Rows from block 2 of a small image classifier, named by matrix and row number. Rows with one number belong to one channel. Each number is 128 + 32 x the weight over its row's rms, rounded and kept within 0 to 255. All counts start at 0. Numbers have three digits each. After the name is the row's rms in percent of the matrix's.
After each channel's rows are labels from the 100 images, of 14976, where the channel reaches its highest value: "strongest on" is what is common among them. Only what is clearly more common there than usual is listed. The data: retinal OCT scans (Kermany 2017). In brackets: how many of the 100, against the usual share in percent.
# convs0: expand pointwise conv (model.blocks.2.convs.0.weight, 192x48x1x1), inputs 0-47
# convs1: depthwise 3x3 conv (model.blocks.2.convs.1.weight, 192x1x3x3), a 3x3 kernel
# convs2: project pointwise conv (model.blocks.2.convs.2.weight, 48x192x1x1, transposed), outputs 0-47

convs0.137 097:174112082072146131067113091115061107119177109123105159117144158151087110121144207124159091160144118153139098111149144163183130111151160152137180
convs1.137 128:136133122093081084087090103
convs2.137 080:126163120124139104158109115168115139153159111196158190150171090091078135169090126166125134118114131083139097159123171109183144147129106078162050
strongest on: finding: diabetic macular edema (46 vs 11.7)

convs0.20 101:108063175129105231110172146092147106111134132112102069123193102149157136109182099109184130131130161111162113160109138138150145150110088125125111
convs1.20 103:187126085148149084101126146
convs2.20 111:090094145101118109132142139079116106079196132140110058192085092115108091102103156092136131089183155144082075136151135121107108160115119114163171
strongest on: finding: choroidal neovascularization (64 vs 29.4); finding: diabetic macular edema (31 vs 11.7)

convs0.71 100:127143162100122154093105134118112171102144103172144097144232128163092132106126089134152145151114137133163116167040174145098115170070128156144128
convs1.71 089:115194120142138141129127193
convs2.71 100:173115152095111127144100099154156193117095088148103075155125119178110147136178081116169121096178190141145128070114148148086101135146100147069149
strongest on: finding: diabetic macular edema (58 vs 11.7)

convs0.187 107:132116183114100172101211097107091127116134113108137151136216122078113119094120132117148203130105140089151162167098130155156159166115089123140095
convs1.187 095:108107171084075135128092150
convs2.187 115:049119122064103076123170145113147090079096132082187144156167168182125126120119081132141114110138143116128155137110118137104134159141151198082163
strongest on: finding: diabetic macular edema (67 vs 11.7)

convs0.78 096:152125101089138130105116101180173167123132171144146116168168180167096111104152158138115107109110206175101157099107077147137104135162141156063180
convs1.78 088:096073116182113159107123107
convs2.78 106:073064166100198155139134117091095069114105106060167107176135111125148104100124150147124151107119094143097113093147148166112140135078179086124150
strongest on: finding: diabetic macular edema (46 vs 11.7)

convs0.63 100:146129168144151179104148134098143161118158149164112090062125136219151131097129137130196148122200154152161157169088145100088169101132133123131126
convs1.63 132:084059096103134105128117142
convs2.63 126:112118098146168139109170152123159159159146145121081173167127140069120100173165089079085108129094113079150181168126150145158130170060092142145091
strongest on: finding: choroidal neovascularization (71 vs 29.4); finding: diabetic macular edema (29 vs 11.7)

convs0.123 099:137155126141128122121091096120134092151120196078185076092061083164145082084099089190132156136129143098141118145110101178086113105119100142090126
convs1.123 089:117079100089143159100163163
convs2.123 102:137081124091187106138068099128128191111139192159143116093096068168086150155093127164148112117152151099157075172157141130127143127149152121178093
strongest on: finding: diabetic macular edema (45 vs 11.7)

convs0.155 102:144063161172103153124145123140138103032197130116164180136180120152100122131128124098153129131138051141183150175128125113161113129135097117101126
convs1.155 091:159139090099099146101109188
convs2.155 098:109119179137100133153126091187104033103117141150123145172123097120098083158127108132103138089138129092128117139141169092199121101180117100186091
strongest on: finding: diabetic macular edema (38 vs 11.7)

convs0.35 103:150069080094109139099095109141101088162114070129093162145122132154181119135133151093168093137233134127138108092116115165187140144110143087139136
convs1.35 093:152147163169167148163141173
convs2.35 096:080042124088110091126121086131128151118091155096100144115084120126182116092175143058155164172159129114135121137161123194154134166149116154098153
strongest on: finding: choroidal neovascularization (80 vs 29.4)

convs0.90 096:130117151134150154147066101138129176158140096122184082160128133114136087138160150136112090077143129095143102082186163159182148204137149136184096
convs1.90 097:148113090172133088164156090
convs2.90 098:116175140111076158096103166131155125091149134125163105148198152164081145162173048131060076120121151101174127129126130156124092126157137146173120
strongest on: finding: diabetic macular edema (59 vs 11.7)

convs0.161 098:142086116110186140114123130144098093088144076135095118149094124156119058080148193166185141151116141200154149089102095155093145134143148135173116
convs1.161 100:158142154148164134074090091
convs2.161 099:174164151096144119169126156089104128098088088156183131116170115151109112164080153194142127129077077172092068097110176117112124114103168142102113
strongest on: finding: diabetic macular edema (43 vs 11.7)

convs0.185 103:104165130094111109180168146124159117107108094255163098154167164129107133118109106149138127137108112135097141157060109144081123166108113133112092
convs1.185 089:120113136171097107175150075
convs2.185 085:122109130096084101116110127115086133156120099120097157100158136143158112038110199111161126193153158179160106096112175146097141141081130068117146
strongest on: finding: diabetic macular edema (61 vs 11.7)

convs0.62 098:091117178103135151132144141157097103059157124142133099124125170147139128121088128141107216188087117103111170134107086123053173113080145100142143
convs1.62 101:109160171119149176105076124
convs2.62 109:087074160118105143146085182158132194098124135096136148142173080193172199109121096110121124152136135127099107125195102160094100141111103104107143
strongest on: finding: diabetic macular edema (54 vs 11.7)

convs0.181 100:166136097117120035155104137114113112155124075168125150138142124089081095127094156111132072124096102098122090122112157143181142141112090111141035
convs1.181 091:094122135081120174098167163
convs2.181 101:138145096140112120116151188087089144118145133096145114129190136120158138141133151153150097115111114136102140098193056115157145037130181181076141
strongest on: finding: diabetic macular edema (30 vs 11.7)

convs0.116 102:091111128128132149170075111157162071151120144100148111168037072152154150210104114159152096135156128129154121110179124183158137126148122138140103
convs1.116 094:149093121159107098159070100
convs2.116 109:168162149074101129113171146135144084077139136165123101134126179136075165177154053093086119136112130111120171162069131141126099115150126184170110
strongest on: finding: diabetic macular edema (76 vs 11.7)

convs0.131 099:143167134139038102141091126151076136115109160143226130097160144134090107090136177149085130067127108144127171108115110116100158115167135109098140
convs1.131 084:128132153108112155094071181
convs2.131 094:099112071122107125121155166094111089168128125059151155116165171121207137103160133085093113139148158090116160100189099157158133142115175117088166
strongest on: finding: diabetic macular edema (68 vs 11.7)

convs0.109 100:150186134127113169185079154155164129146139102119107053101112115103116110103126126153131115118127066085084058135142196162159132139163153083111115
convs1.109 092:078112095134133114155164183
convs2.109 090:119121146099122105182076153166174142147116097163087141091143108182127172185137099129171103103178116152157093084177114185110147095132105089137091
strongest on: finding: diabetic macular edema (34 vs 11.7)

convs0.183 102:109083168149128144122192135087127161111109174136121121105179144121133130066138145098108151077135211156115158154065094082090154119187143132127127
convs1.183 103:163065140143081156136109140
convs2.183 094:093135095123106158091140096077132105068151076070188108152120204189124113115137153112122093077128160126114152104123125123121124109154160176102179
strongest on: finding: diabetic macular edema (54 vs 11.7)

convs0.163 098:140132207111090112181124169111093122080080108138166105128124148129117121089084139161111198120103104093102152139100125145108226140149128098121100
convs1.163 088:094122096092103174090106162
convs2.163 102:115075131073124141115113151140089115148100093128095117154139201115165157033149156086098180152167130109088138081118120148111158165134116100118173
strongest on: finding: diabetic macular edema (65 vs 11.7)

convs0.83 101:135114105165098082087132091080102101080151162077178105114145110147087111052137102169118141158085077123157111156105181101089084117131122105128151
convs1.83 103:140077108118154079120163088
convs2.83 094:124115139089148086105107131163075119128114134207162102077131114144162177121122124187188125114131121093129080125185139148163178107198136119132095
strongest on: finding: diabetic macular edema (70 vs 11.7)

convs0.127 100:116100092137156143125083119153135146176052139070144089136109081156142172207139099137122090126114164114148112062171126142114188121097145100129108
convs1.127 097:069172149105155154095139113
convs2.127 109:163170161126083137115153152128136114140116093059138156161197183137127132131144086113126089082141128129149189079059118102149083105150126188126138
strongest on: finding: diabetic macular edema (64 vs 11.7)

convs0.52 095:131158096120060057123121148128092141167119071189134114111151173112115140093117117122144051068105078136121148155127134134173151130136074114105090
convs1.52 094:138159092070136179113117150
convs2.52 105:157132124122104133110154225105074114121164105096128086128190165169160150061089133141137133150136143147140135106179083121175113065132125137095133
strongest on: finding: diabetic macular edema (49 vs 11.7)

convs0.171 097:154184098123148124099154086118084086141107146143162059146113116141076148112073130207136105111099186122162172140086110104092125118145173150154149
convs1.171 106:158144122080078109143179117
convs2.171 083:117193131150109144146139087135154111199079122095097165136081131081085135199126139156106080103087098145114170120114099110136138110157175162161087
strongest on: finding: diabetic macular edema (37 vs 11.7)

convs0.145 096:166098124154143104185125130092122165125141152141154093109155114139169083098156175130164156126130076109103054099183167118150130155126154080071187
convs1.145 089:084101088125133129157160183
convs2.145 102:062090151157135119110139117090178158103144125101125114133064140172151152130122097134145120096143088170167147140134040096049127111101117131183132
strongest on: finding: diabetic macular edema (50 vs 11.7)

convs0.86 104:092155081129112179095121151093093112167154114121118154007172158104119134116112131180146113091118108105166111153138141139169155141142179154101103
convs1.86 094:091086093131124105153182155
convs2.86 097:131084101161161188115162161084103134156172125121145154120132112088154079087154127086133173112102115061153137192151090151156176135102082111137090
strongest on: finding: choroidal neovascularization (63 vs 29.4)

convs0.96 100:177144111187094112113128146084095120141174122090165118117136099102091134140112094134096105129088038057132105132135125087128142072106117072164095
convs1.96 094:073098119089089114098096136
convs2.96 094:113092124110137128136124128168164151108107128152078153121101112120160137126170108042115149210159131110124159135158126207109129168082056093146129
strongest on: finding: diabetic macular edema (30 vs 11.7)

convs0.7 096:113140109168085134165107125153197104145162180115117103102055134162113144138052108149135123142124132087125140127101101110126138088156126215066130
convs1.7 115:074133135092099077094112135
convs2.7 113:134118142176135089185138126164197153121135151142057198131093110117119086183070101081136151161146112156137152128094116092110125120101078121144096
strongest on: finding: diabetic macular edema (28 vs 11.7)

convs0.72 093:145136167141126108155106152152150168193129096141117121102111098113084155173104143132147083071122076128124117212106133130167144125113163171115040
convs1.72 095:078132080110088109137096095
convs2.72 109:124141162127158155159173077113156118101069127129121129154130174121080089132200092098116148075126119116132176144039150097118120176141091164136114
strongest on: finding: diabetic macular edema (33 vs 11.7)

convs0.30 098:169122151151128106160141191122107134175144064147120157114115129125096112134065163169120115040169096118129161156081142117139140142122173116182073
convs1.30 093:090159107086177096120150101
convs2.30 114:156122129172173156137196154065117138186145167115141092071132117096150083093111153125133159116110113139148124171117089087170129111058135116069114
strongest on: finding: diabetic macular edema (28 vs 11.7)

convs0.95 100:140129132122140109129167033070133138153080153146140120064139063091112151091132145154136134161116125123132073158154163141123137168130050085148121
convs1.95 094:120105108149159094120194163
convs2.95 091:130113135113153109124062118144097118147132120165132092090111099159109169166108144181173122101161164113155060135173110158149189057131184113155095
strongest on: finding: diabetic macular edema (42 vs 11.7)

convs0.37 101:190095105128121116114106115099094131143104145091125080162159105151125100103166225104141096093126146137102071062135158131169131131146158084108178
convs1.37 101:125103115147142144163189180
convs2.37 070:147132113174136199094132085106167163161176081075142095137077137094126066131163144118095090064123108123152140126117045138122122122131116128150150
strongest on: finding: diabetic macular edema (45 vs 11.7)

convs0.158 097:134096125155158148091138093122157130104130167067140151124148119146201127126205094095159136150197124166151134137213134131131115103096082102146162
convs1.158 090:137174181104144173127092118
convs2.158 082:141125104095139094113117133146078111104095151118118123080108137186157172086154181104187111159188192150141112090169108165139118107151116131067174
strongest on: finding: choroidal neovascularization (66 vs 29.4); finding: diabetic macular edema (34 vs 11.7)

convs0.46 103:111118122087119106146068131176102120167154107099128131127063048126157174162114157141137111152160099125138141129204139186197135137128174125149133
convs1.46 096:143170154090150168082128157
convs2.46 094:148173160116058118135108128160174163158114131130100166125132109148152182166075082162138074171137101184153139091133105097104068125168083129147119
strongest on: finding: diabetic macular edema (50 vs 11.7)

convs0.167 108:124088112122146114136079093188174133151138149134095138126067092153153129170135160111168132113238133096106104158158144171175166155163123123115122
convs1.167 146:123114059130121084133120081
convs2.167 100:146132090082138110117159082162174089097167174172116119094066172147064111160173138103150135139148150102103146199078093134130151112124117165122105
strongest on: finding: diabetic macular edema (41 vs 11.7)

convs0.41 099:143174145095153118121146108109105129153068092104122122110136082093125151136148084151152077140122104174198144145113102181118126101069073151200091
convs1.41 120:142081142113122148153059151
convs2.41 101:138151138106111194151053113180135150132097135149190129132113068165115150190107084157117123146088137054106137132145169145135117155156157094094148
strongest on: finding: diabetic macular edema (41 vs 11.7)

convs0.105 106:084143110158092130129145149208195088071157173133077157169100142175095124174114145072105124169128125100121150122099075113121136094139142099123136
convs1.105 094:094140191099115157149116090
convs2.105 096:163123162082117143165136093093134108084130190115113080086140090208100131144097119150171129085147155159158102143118102130157122063191128142091110
strongest on: finding: diabetic macular edema (52 vs 11.7)

convs0.0 101:067068158110066189127169116127116129105081106171117122166200127142169181142151180122151112114121157135158139100108103137145157184126166118138108
convs1.0 100:171116077150132075131145097
convs2.0 112:129105142091075134147161129096139142038132144145131088167072089140135180113145116080117167112148175146078117131134127138093063174156088129127169
strongest on: finding: choroidal neovascularization (67 vs 29.4); finding: diabetic macular edema (33 vs 11.7)

convs0.99 097:052138154120094154168114154114104106137111099176151106177110085126138094110086096141110119141107180061150175115087139114065140183141135131171097
convs1.99 089:091143128169074169120161113
convs2.99 084:136123115118090096181107148154099059144118134159089144089136084158166101139129177099166139115216176169108085113132158141135130119109142073079132
strongest on: finding: diabetic macular edema (59 vs 11.7)

convs0.162 093:142143127108213088140141110125095169144072101142104163112098103076146151168129117142127085103118104124129081157173166123176137145153085171149053
convs1.162 094:174107109112116148103194104
convs2.162 107:149116136120090079136085107129143144120149089137140127112140091182136110112121159143212101115169136189176077109100062157128153059149125112171113
strongest on: finding: diabetic macular edema (30 vs 11.7)

convs0.5 098:148134085168112081105127088128135105106115168063149119128126092151125055103090117195137109193099142133171141119085169098090090129096173128097131
convs1.5 105:130131103143145064167147082
convs2.5 093:156131105092097078152101139177112165147109156230094171088123091164128191173094132150187136159117099132082132126120129120140142112157118134095111
strongest on: finding: diabetic macular edema (38 vs 11.7)

convs0.36 101:133178188102210124049152125089074094160122105144152116123121146139184123113094074161153123107162177171158141134154132103123109130099126168128133
convs1.36 101:134158074159068114127120152
convs2.36 112:153143118107165122079103147112061094132125170145097098055127111113104131112112154166171145148139147125186084153113131153170167086124208143173103
strongest on: finding: diabetic macular edema (56 vs 11.7)

convs0.26 098:142142144129067172116142082119142069130101128111141090088123139115160111096131122182117206171110125081156132087091088158124162149084096058125139
convs1.26 085:110091074121107144094157171
convs2.26 099:129077107101132104119085199098109163074145163147165148081155074189158181116079148112166138173156111151119101159173113118131149089117116105121141
strongest on: finding: choroidal neovascularization (66 vs 29.4); finding: diabetic macular edema (32 vs 11.7)

convs0.134 103:138190071130147134148088131084128160152128156132136086114145108138039116110153115146124055103123121040106075140124117106135139084156153108096132
convs1.134 099:097078089125090091164138132
convs2.134 100:125087131129189050189109183142119163117110113189123164107147072137162148123123158107143163110154113176078060113132140122081143130110133102117113
strongest on: finding: diabetic macular edema (35 vs 11.7)

convs0.191 099:148087124147113149139114136123141137187116102126060127068090095109123106098167176111183091111168106109116063145144124172198163149164106098099109
convs1.191 098:149080151176135152115127075
convs2.191 098:067086152143155085166166152096133113101084108121078136177094100132160103112135154084137139108142106201120103115111123174069083175120102161101157
strongest on: finding: diabetic macular edema (46 vs 11.7)

convs0.157 100:207153120144076095164134117109144173137102173154126125073121167122126145116095177153136116099138121161110079160136122149133116126211127201081144
convs1.157 119:123152137093081061112128144
convs2.157 103:136118129130172088148160181130166116076139135183114185111178151150126123172095077095129155130141147130107159194095134128120147100069070132134069
strongest on: finding: diabetic macular edema (29 vs 11.7)

convs0.51 096:099136127107206125116161169109105080153115106131133144155149136085071053107132119151165089139122154117154147139099202135161103189119169165136096
convs1.51 115:146129081146098129148062154
convs2.51 110:146140157126131221130103161170100128171119080097182100132176101117154147098113109168082152113090160136080105084138091125147099140153158073110158
strongest on: finding: diabetic macular edema (52 vs 11.7)

convs0.180 097:093111150150144146080137065123121122103205170144117124105068147171116106108122151168158154141125143151151137123151085052067125093127123176173155
convs1.180 120:068159084134134101126085122
convs2.180 085:171081136083128093149119161106064100137130108109123113085175168156106159090101185099141127166159153153164105090138147125154189060082129107142111
strongest on: finding: diabetic macular edema (47 vs 11.7)

convs0.69 103:137060121126129143133125149161138128144101064157072131172127115162171122155157117097163077113209159131127167080106067146135166121103116078152111
convs1.69 098:137133180180168102160143120
convs2.69 098:136060125091110108104134147106117172096122167134127105114112065112132123081115118052131219107130192123142104186145149161149133166095122108135153
strongest on: finding: choroidal neovascularization (76 vs 29.4)

convs0.118 098:136135178070203117074159083115094140118080123124125134090120153097151114123143106162151144094124178191163132168154148157119131152091138173190100
convs1.118 094:135112131206136126167097110
convs2.118 081:183164163194088183130096141134096154172114116103147113096189103153142120147100119182104084119086136083151105125150094108164132079142185101141116
strongest on: finding: diabetic macular edema (62 vs 11.7)

convs0.57 096:094111143068172180137141194126065059139085091144099124164137128110102109145115118132163119159082172065152165119136138143150166127087152106152146
convs1.57 101:105137120089162109063163122
convs2.57 098:127134122081101171143155093100088169120099140099119094185102107132103134120158137118131144087119122084058120099122200125140119181149141185059172
strongest on: finding: diabetic macular edema (66 vs 11.7)