config.yaml
image_size: 32
horizontal_flip: true
steps: 40000
warmup_steps: 1200
Rows from block 5 of a small image classifier, named by matrix and row number. Rows with one number belong to one channel. Each number is 128 + 32 x the weight over its row's rms, rounded and kept within 0 to 255. All counts start at 0. After the name is the row's rms in percent of the matrix's.
After each channel's rows are labels from the 100 images, of 14976, where the channel reaches its highest value: "responds to" is what is common among them. Only what is clearly more common there than usual is listed. The data: retinal OCT scans (Kermany 2017).
# convs0: expand pointwise conv (model.blocks.5.convs.0.weight, 384x96x1x1), inputs 0-95
# convs1: depthwise 3x3 conv (model.blocks.5.convs.1.weight, 384x1x3x3), a 3x3 kernel
# convs2: project pointwise conv (model.blocks.5.convs.2.weight, 96x384x1x1, transposed), outputs 0-95

convs0.127 098 [ 88  98 120 166 116 143 220  97 123 141  94 149 102  97 144  81 166 105 115 124 102 109 133 118 183 167 127 116 101 125 158 172 122 146  90 172 149 139 209  75 189 102 143 112 124 128 124  87 141 168  76 107 125 201 104 153 153 161 128 181 130 160 100 155  72 172 198  99 142 115 143 112 133 135 117 111 127 140 131 113 194 165 141 128 113 144 171 151 112 185 136 141  94 116  94 159]
convs1.127 103 [169 123  67 162 130 138  97 122 167]
convs2.127 084 [107 189  63 174 141  94 105 143  93 126 152 202  72 164  84  84  85 155 177 132  97 108 111 146 141 192 179  89 166 170 162 129 134 156 102 156 132  97  85 158 123 126 140 119 102  93 103 125  82  85 195  92 104 170 102 141 124 146 118 126  97 157 151 135 172 107 165 138 140 143 114 102 110  84 111 142 118  92 149  87 101  96 142 145 150 183 133 175 154  91 107 121 150 149 171  94]
responds to: finding: choroidal neovascularization

convs0.69 095 [122 148 141  91 171 124 165 126  66 121 132  80  84 137  80  68 126 157  85 140 131 138 175 170  86 137 154 186 121 121 118  59  97 115 114 161 180 109 125  96 118 114 178  89  85 153 127 154 124 129 149 143 139 157 146  79 135 133  87  90 102 145 110 121 157 105 183  94 105 144 127 125 169 133 141 162 172 189 170  55 108 133  95  75 140 172 114 118  97 101 161 152 181 184 123 109]
convs1.69 095 [112 101 159  80 117 170  73 129 121]
convs2.69 071 [ 90 151 149 172 132 124  97 150 101 156 125 186 123  64 101 135 185 115 166  54 144 134 119 113 161 166 153 125  84 167 152 145  91 174 185 130  85 120 142 157  98 123  65 105 125 101  74 146  98 129 175 159 133 152 103 119  95 149  76 125  87 147 176 161 122 112 121 162 101  70 102 123 130 153 173 177 106 131  94 130 102 112  71 182 146 174 107 113 131 140 126 163 131 167 182  97]
responds to: finding: normal

convs0.309 094 [124 108 120 140 113 112 159 162 107 151  85  96 145  38 105 129 136  80 129  94 140 124 104 105 137 115 113  93  83 134 116  61 108 121 115 181 123  91 189  89 129 113 147 138 139 118 112 142 108 140 146 124 124 106 183  97 142 148 180 136 114 160 102  65 106 150 146  88  64 152  94 158 109 128 165  63  99 143  79  39 139 126 124 132 107 137 122 168 172 137  53  95  69 103 123 159]
convs1.309 100 [107 152 200 104 131 161 127 141 162]
convs2.309 098 [ 40 127 127 120  97 106 187  51 131 135  78  69 125 128 162 167  89 175 118 136 171 160 120 117 110 148 146  88 152 112  87 140 136 139 135 185 136  93 153 160 143 117 156 141 128 157 114 122 100 110  71  76 192 139 141 168 115 105 137 152 126  92 175 130 123 188 157 153 197 118  73 104 135 125  53 135 121 114 150 126 167 121 124 131 135 140  99 145 115 162  77 149 148 118 125 192]
responds to: finding: choroidal neovascularization

convs0.355 104 [170 125 107 174  96  96 141  98 151 190 238 129  98 181 182 145 152 166 158 104  99  95  71 107 144 158 117  99 147 156 170 148 180 149 149 102  84 144  73 123 135 149 133 160 147  97 155 135 153 122 132 108 182 125  79 160 131 123 155 141 111 110 140 123 146 104 100  97 130 128 109 139  91 120 183  72 148  51 108 114 113 144 134 164  76 135 111  74 129 105 120  92  84 136 163 137]
convs1.355 090 [161 168 166  92  99 109 150 162 160]
convs2.355 106 [131 155 159 110  98 141 183 130 150 164 123  87  68  91 110 115 154 151  91 112 172 111 100 100 122 148 124 125  69 152  80 146  90  98 178 117 139 154 189 140 148  97 168 188 152 172 100 157 106 139  99 148 145 122 166  59 134 115 145  76 105 152 150 143 111  86 141 102  71  89 119 148 189 190 126 155 144 154  96 161  95 154  94 125 102 108  91 112 124 194 143 139 152 176 142  72]
responds to: finding: choroidal neovascularization

convs0.75 097 [ 65 132  56 151 115 118 145 131  70 112 135 100 116  98 146 149 110 116 127 138 143  92 116 133 193  76  99  74 156 123 159 157 110 124  98 179 171 105 140 108 132  94  79  61 109 127 129 119 136  56 158  55 165 143 138 182 152 125 120 159 143 130 128 103 119 140 168 132  79 132 112  84 124 141 140 104 125  78 142  69 113  95 165 131  90 132 123 196  74 129  62 100 118 111 109  90]
convs1.75 096 [169 150 109 182 126 106 176 118  97]
convs2.75 074 [137 114  87 162  78 134 129  74 123 169 161 126 123 140 142 120  95 155  71 178 135 100  88 112 159 108  91  59 179 172 114 192 128 139 124  81 117 155 116 119 148  96 125 118 147 159 162 127 159  77 110 116 131 199  86 200 153 143 177 151 147 129 107 145  96 142 161  94 144  66 156  90 141 147 125 146 135 101 125 138  73 143 121 194  80 112  87 118 114 180 121 116  86 142  82 100]
responds to: finding: choroidal neovascularization

convs0.98 097 [172 132  98 158  94 119 109 134 154 182 152 170 104 144 122  97 133 191 106 159 164 115 125 151 136 133 142  96 137  92 125  85 136 132 152  79  73 129 110 132 165 153 152 113 119 117 214 106 132  65 120 106 124 169  56 146 119 124 124 139 158 120 126  91 137 126 124  94 173 174 116 141 171 227 180 131 129  63 115 155 136  82 141 170  78 136 119 124 101  75  82 159 112 159 153  94]
convs1.98 097 [135 177 168 119  95 161 155 150  87]
convs2.98 099 [114 148 159 142  93 180 138 121 131 155 105 113  90  81 116 122 168 142  96 102 149 133  99  95 100 153 117  94 111 174  87 179 102  91 188 155 127 135 196 137 110 109 150 148 166 185  97 117 105  98 117 142 136 135 141 108 147 133 141  79 107 151 163 138 127  92 165 184 123  52 105 158 190 158 122 170  80 155 121 157  94 151  74 155 102 107  73 117 126 201 124 166 177 170 135  93]
responds to: finding: choroidal neovascularization

convs0.67 099 [151 149 173  81 135 182 121 184  91  98 157 113 157 175 117  83 129 161 118 126 143 173 136 130 108 137 143 196 101 140 159 109 128  78 143 117 173 171 119 100  64 122 124 139 138 165 152 118 139 153 129 151  89 103 121  53 121 214  74  44 165 126 122 108 159  62 108 100 138 158 172 163 155 154 154 160 174 119 146 157 134 149 141  77 115 119 126  92  97 104 150 107 149 123 135 112]
convs1.67 106 [143 140 150  85  73  86 104 121  94]
convs2.67 077 [110 133 159  93 191  79  93 170 194  98 115 166 129 128 133 139  78  58 175 109 152 141 167 179 143 159 188 164 127  60 107  96 150 170 136 123 152 130 121 106 132 146 118 128  86  63 153  90  96 163  85 101 115  92 135 112 111 105  84 170 137 140 136 134 139 137 140 170 116 119 108 115  89  87 103 115  96 140 145 142 145  67 100 135 193 181 170 144 129 117  99 143 150 153 192 113]
responds to: finding: diabetic macular edema

convs0.286 102 [ 85 150 124  85 127 125 100 118 150 106 104 120 136 146 105  89  55 136 151 153 125 151 118 120 173  99 100 114 162 105  79  85 123  61 126  75 103 122 118 209  96 165 104 115 131 132 115  99 101 143  97 108 176 119  56 141 110 159 135 122 136 124 142 200  74 143  42  99 139 158 127 130 109 111  58  86 107 129 117  82 138  96 130 158 143  78 129 108 169  60 111 115  91 105 141 146]
convs1.286 102 [110 140 179 150 148 150 190 159 127]
convs2.286 102 [112 103  83 207 140  77  99  80  94 126 166 120 144 103 106  98 142 118 131 154 133  98 144 154 186 123 111 123 152 140 119 148 115 159 120  96  74 107  63 138 158 141 148 158  90  99 135 182 154 103 179  67 146 149  99 181 196  85 155 182 105 137 137 157 111 145 158 113  84 107 131 103 139 133 194 107 166 131  70 100 101 102  74 175 116 150 137  75 158 137 103 171 120 141 130 111]
responds to: finding: normal

convs0.305 105 [142 109 123 116 105 151  95 102 130 135 150 200 142 135 151 143 137 143 150  89 116 147 133 115 158 129 101 124 132 123 214 121  89 141 150  88  80  96 153 133 124 143  86 133 108 137 124 142 173 255 108 139 142  89 111 120 108 143 123 123 114  98 179 128 155 167 118 129 138 134 139 123 137 134 176 127 234 128 107 124 139 170 160 129 101 137 135 144 141  72 133 104  94 126 144 176]
convs1.305 105 [152 159 184 126 134 134 165 163 171]
convs2.305 080 [127  93 127 163 105 134 119 121  64 117 141 126 181 133 123 125 115 159 125 181 144 153 117 129 165  73 108  95 161 137 189 172 128 131  94 164  67 123  75 148 148 151 126 108 128 115 157 130 157 101 187  87 127 182 130 203 164 121  77 121 107  93 111 162 123 119  83  64 163 119 169 130 158 154 130  99 203  86 164 110 131 144 100 107  78  87 152  97 131 132 136 150  50 113  93 131]
responds to: finding: choroidal neovascularization

convs0.109 103 [124 106 138 124 192 118 115 129 150 121 113  99 173 156 142 109 101 157 131 140 139 164 197 189  98 103 196 174 157  90 128 104 101 146  99 145 171  98 122 143 127 194  90  87  60  81 129 173 113 188 118 146 103  96 146 135 118 124 131 141 103 119 106 120 120 152 120 115 172 142 112  96 122 102 119 137 203 155 144 123 112 108 131 110 196 202 186  97 172  96 142  97 139 122 107 192]
convs1.109 098 [ 68 144  90  95  97  98 116 102 117]
convs2.109 121 [158 118 143  72 169  98 110 162 192  99 107 103 144 174 117 121  55 107 141 149 109 129 164 175 103 139 169 163 141  64  96  88 144 119  95 111 161 125  93 128 165 163 118 106  87  93 151 140 108 154  79 142 108  85 165 130 112  98 109 145 136 127  87  67 162 136  93 121 165 174 128 148  90  51  88  92 148 161 162 134 157 103 161  86 165 135 171 136 160  63 171 111 128 129 134 156]
responds to: finding: diabetic macular edema; finding: drusen

convs0.184 097 [ 95 107 149 101 138 167 117 128  55 108 133 125 153 144 121 105  91 135 124 129  58 130 127 112 115  47  88 152  98 152 178 126 151  71  69 153 164 134 151  90 128 100 104 143 132 152  92 144 142 204 126 147 145  88 129  88 136 155 132 101 156 117 107  88 145 128 154 132 100 154 180 141 127 135 152 137 186 133 138  96 148 220 170  60 119 121 125 135 108 137 198  98 165  80 102 164]
convs1.184 097 [158 171 132 155 168 138 140 163 180]
convs2.184 076 [ 91 106 110 176 151  84  87  89 113 133 111 132 173  94  90 125  98 131 169 152 174 128 152 183 147 114 129 120 168 102  93 121  89 165 121 106 123  93  77 171 129 172  87 137  86  77 154 150 129 122 167  92 121 140  71 190 133  93 110 173  77 187 162 163  84 175 132 105 212 131  89 114 108 143 141 120 144 121 119 106 134  76  85 175 134 144 142  93 182 110 100 147 118  99 119 139]
responds to: finding: choroidal neovascularization; finding: drusen

convs0.8 096 [ 60 109  92  89 146  83 110 114 100  79 128 188 152  83 107 106 107 134 119 168 123 109 139 181 187  75 104 120 187 105 144 137 132 104  87 135 129 101  86 135 168 140  93 131  98 109 139 114 144 115 168  26 137 137  66 200 172  65 102 158 110 115 165 131 130 144 120 138 108 148 152  96 115 110 113  74 116 112 122 118 130  70 132 151 106 113 151 183 143 155  84 126 109 101 103 112]
convs1.8 093 [ 78  80 117 147 123 135  96 110  78]
convs2.8 082 [150 178 141 150  92 165  83 133 100 167 130 143 106 103 156 112 211 115 125  90  80  70  81  65 166 123  84 111  81 201 163 158 127 120 154 133 103 177 176 128 105  88  75 135 168 160  89 162 116 128 160 185 130 119  97  94 109 155 162  98 153 137 147 112  98 101 125 141  88 100 127 131 178 138 186 166  99 119 100 147  83 168 111 155 120 123  99 128 114 159 157  94 112 144 131  94]
responds to: finding: normal

convs0.123 101 [125 140 115  79  87 128 190 169 141 106  96  36 106 146 161 132 153 119 142  79 177 163 100 114  92 118 116 144 132 120  99 116  96 147 136 155 165 145 156 135 166 169 130 138 181  73 116 157 113 150 110 163 120 101 177 114  99  60 147  86 100 145  87 174 115 135  78 115  96 141  78 144 114 140  98 122 110 154  99  92 114 101  80 107 115 121 156  46 190 135  89  84  98  91 136 135]
convs1.123 089 [101 184 111 107 172 116 114 167 101]
convs2.123 101 [ 92 145 123 142  64 133 154  98  91 160 155 126 110  93 127 135 179 183  87 142 147 116  70  95 151 144 108  74 130 195 122 206 136  96 153 168 113 143 149 147 128 101 170 150 161 188 118 115 137  61 153  89 159 164 112 135 180 141 152 114 106 120 165 170 117 120 161 123 104  75 136 109 155 156 123 145  98  89 133 122  94 163  71 168  64 112  86 132 131 191  98 170 135 127 124 106]
responds to: finding: diabetic macular edema

convs0.377 102 [ 98 139 142 112 112 111  66 139 103  93 135 151 205 133 123 114  54 168 169 161  98 176 111 104 137 185 122 132 159 149 164 163 118 103 100 144 108  75  85 211  75 115 135 172 128 131 103 112 143 136 136 123 111 170 139 131 120 152  57 125  73 161 238 121 153 121 101 146 152 113 144 117 109  96  89 137 120 117 138 116 125 113 143 157 125  82 181 184 110 124 125 148 155 134  99 153]
convs1.377 086 [165 111 133 176 111  83 159 102  93]
convs2.377 101 [ 89 145 148  83  96 125 189 107 132  93  77  66 106 158 136 159 118 163  89 146 162  99  97 127 128 142  97 124 111 111  51 142 145  85 115 153 183 157 157 154 139 120 204 151 145 180 120 112 127 100  99  98 168 126 156 123 159 150 166 110 133  83  95 142  75 171 101 116 165 157  93 146 173 163 111  75 127 135 182 112 183 159 171 100  90  87 123 114 154 145 107 143 100 103 114 184]
responds to: finding: diabetic macular edema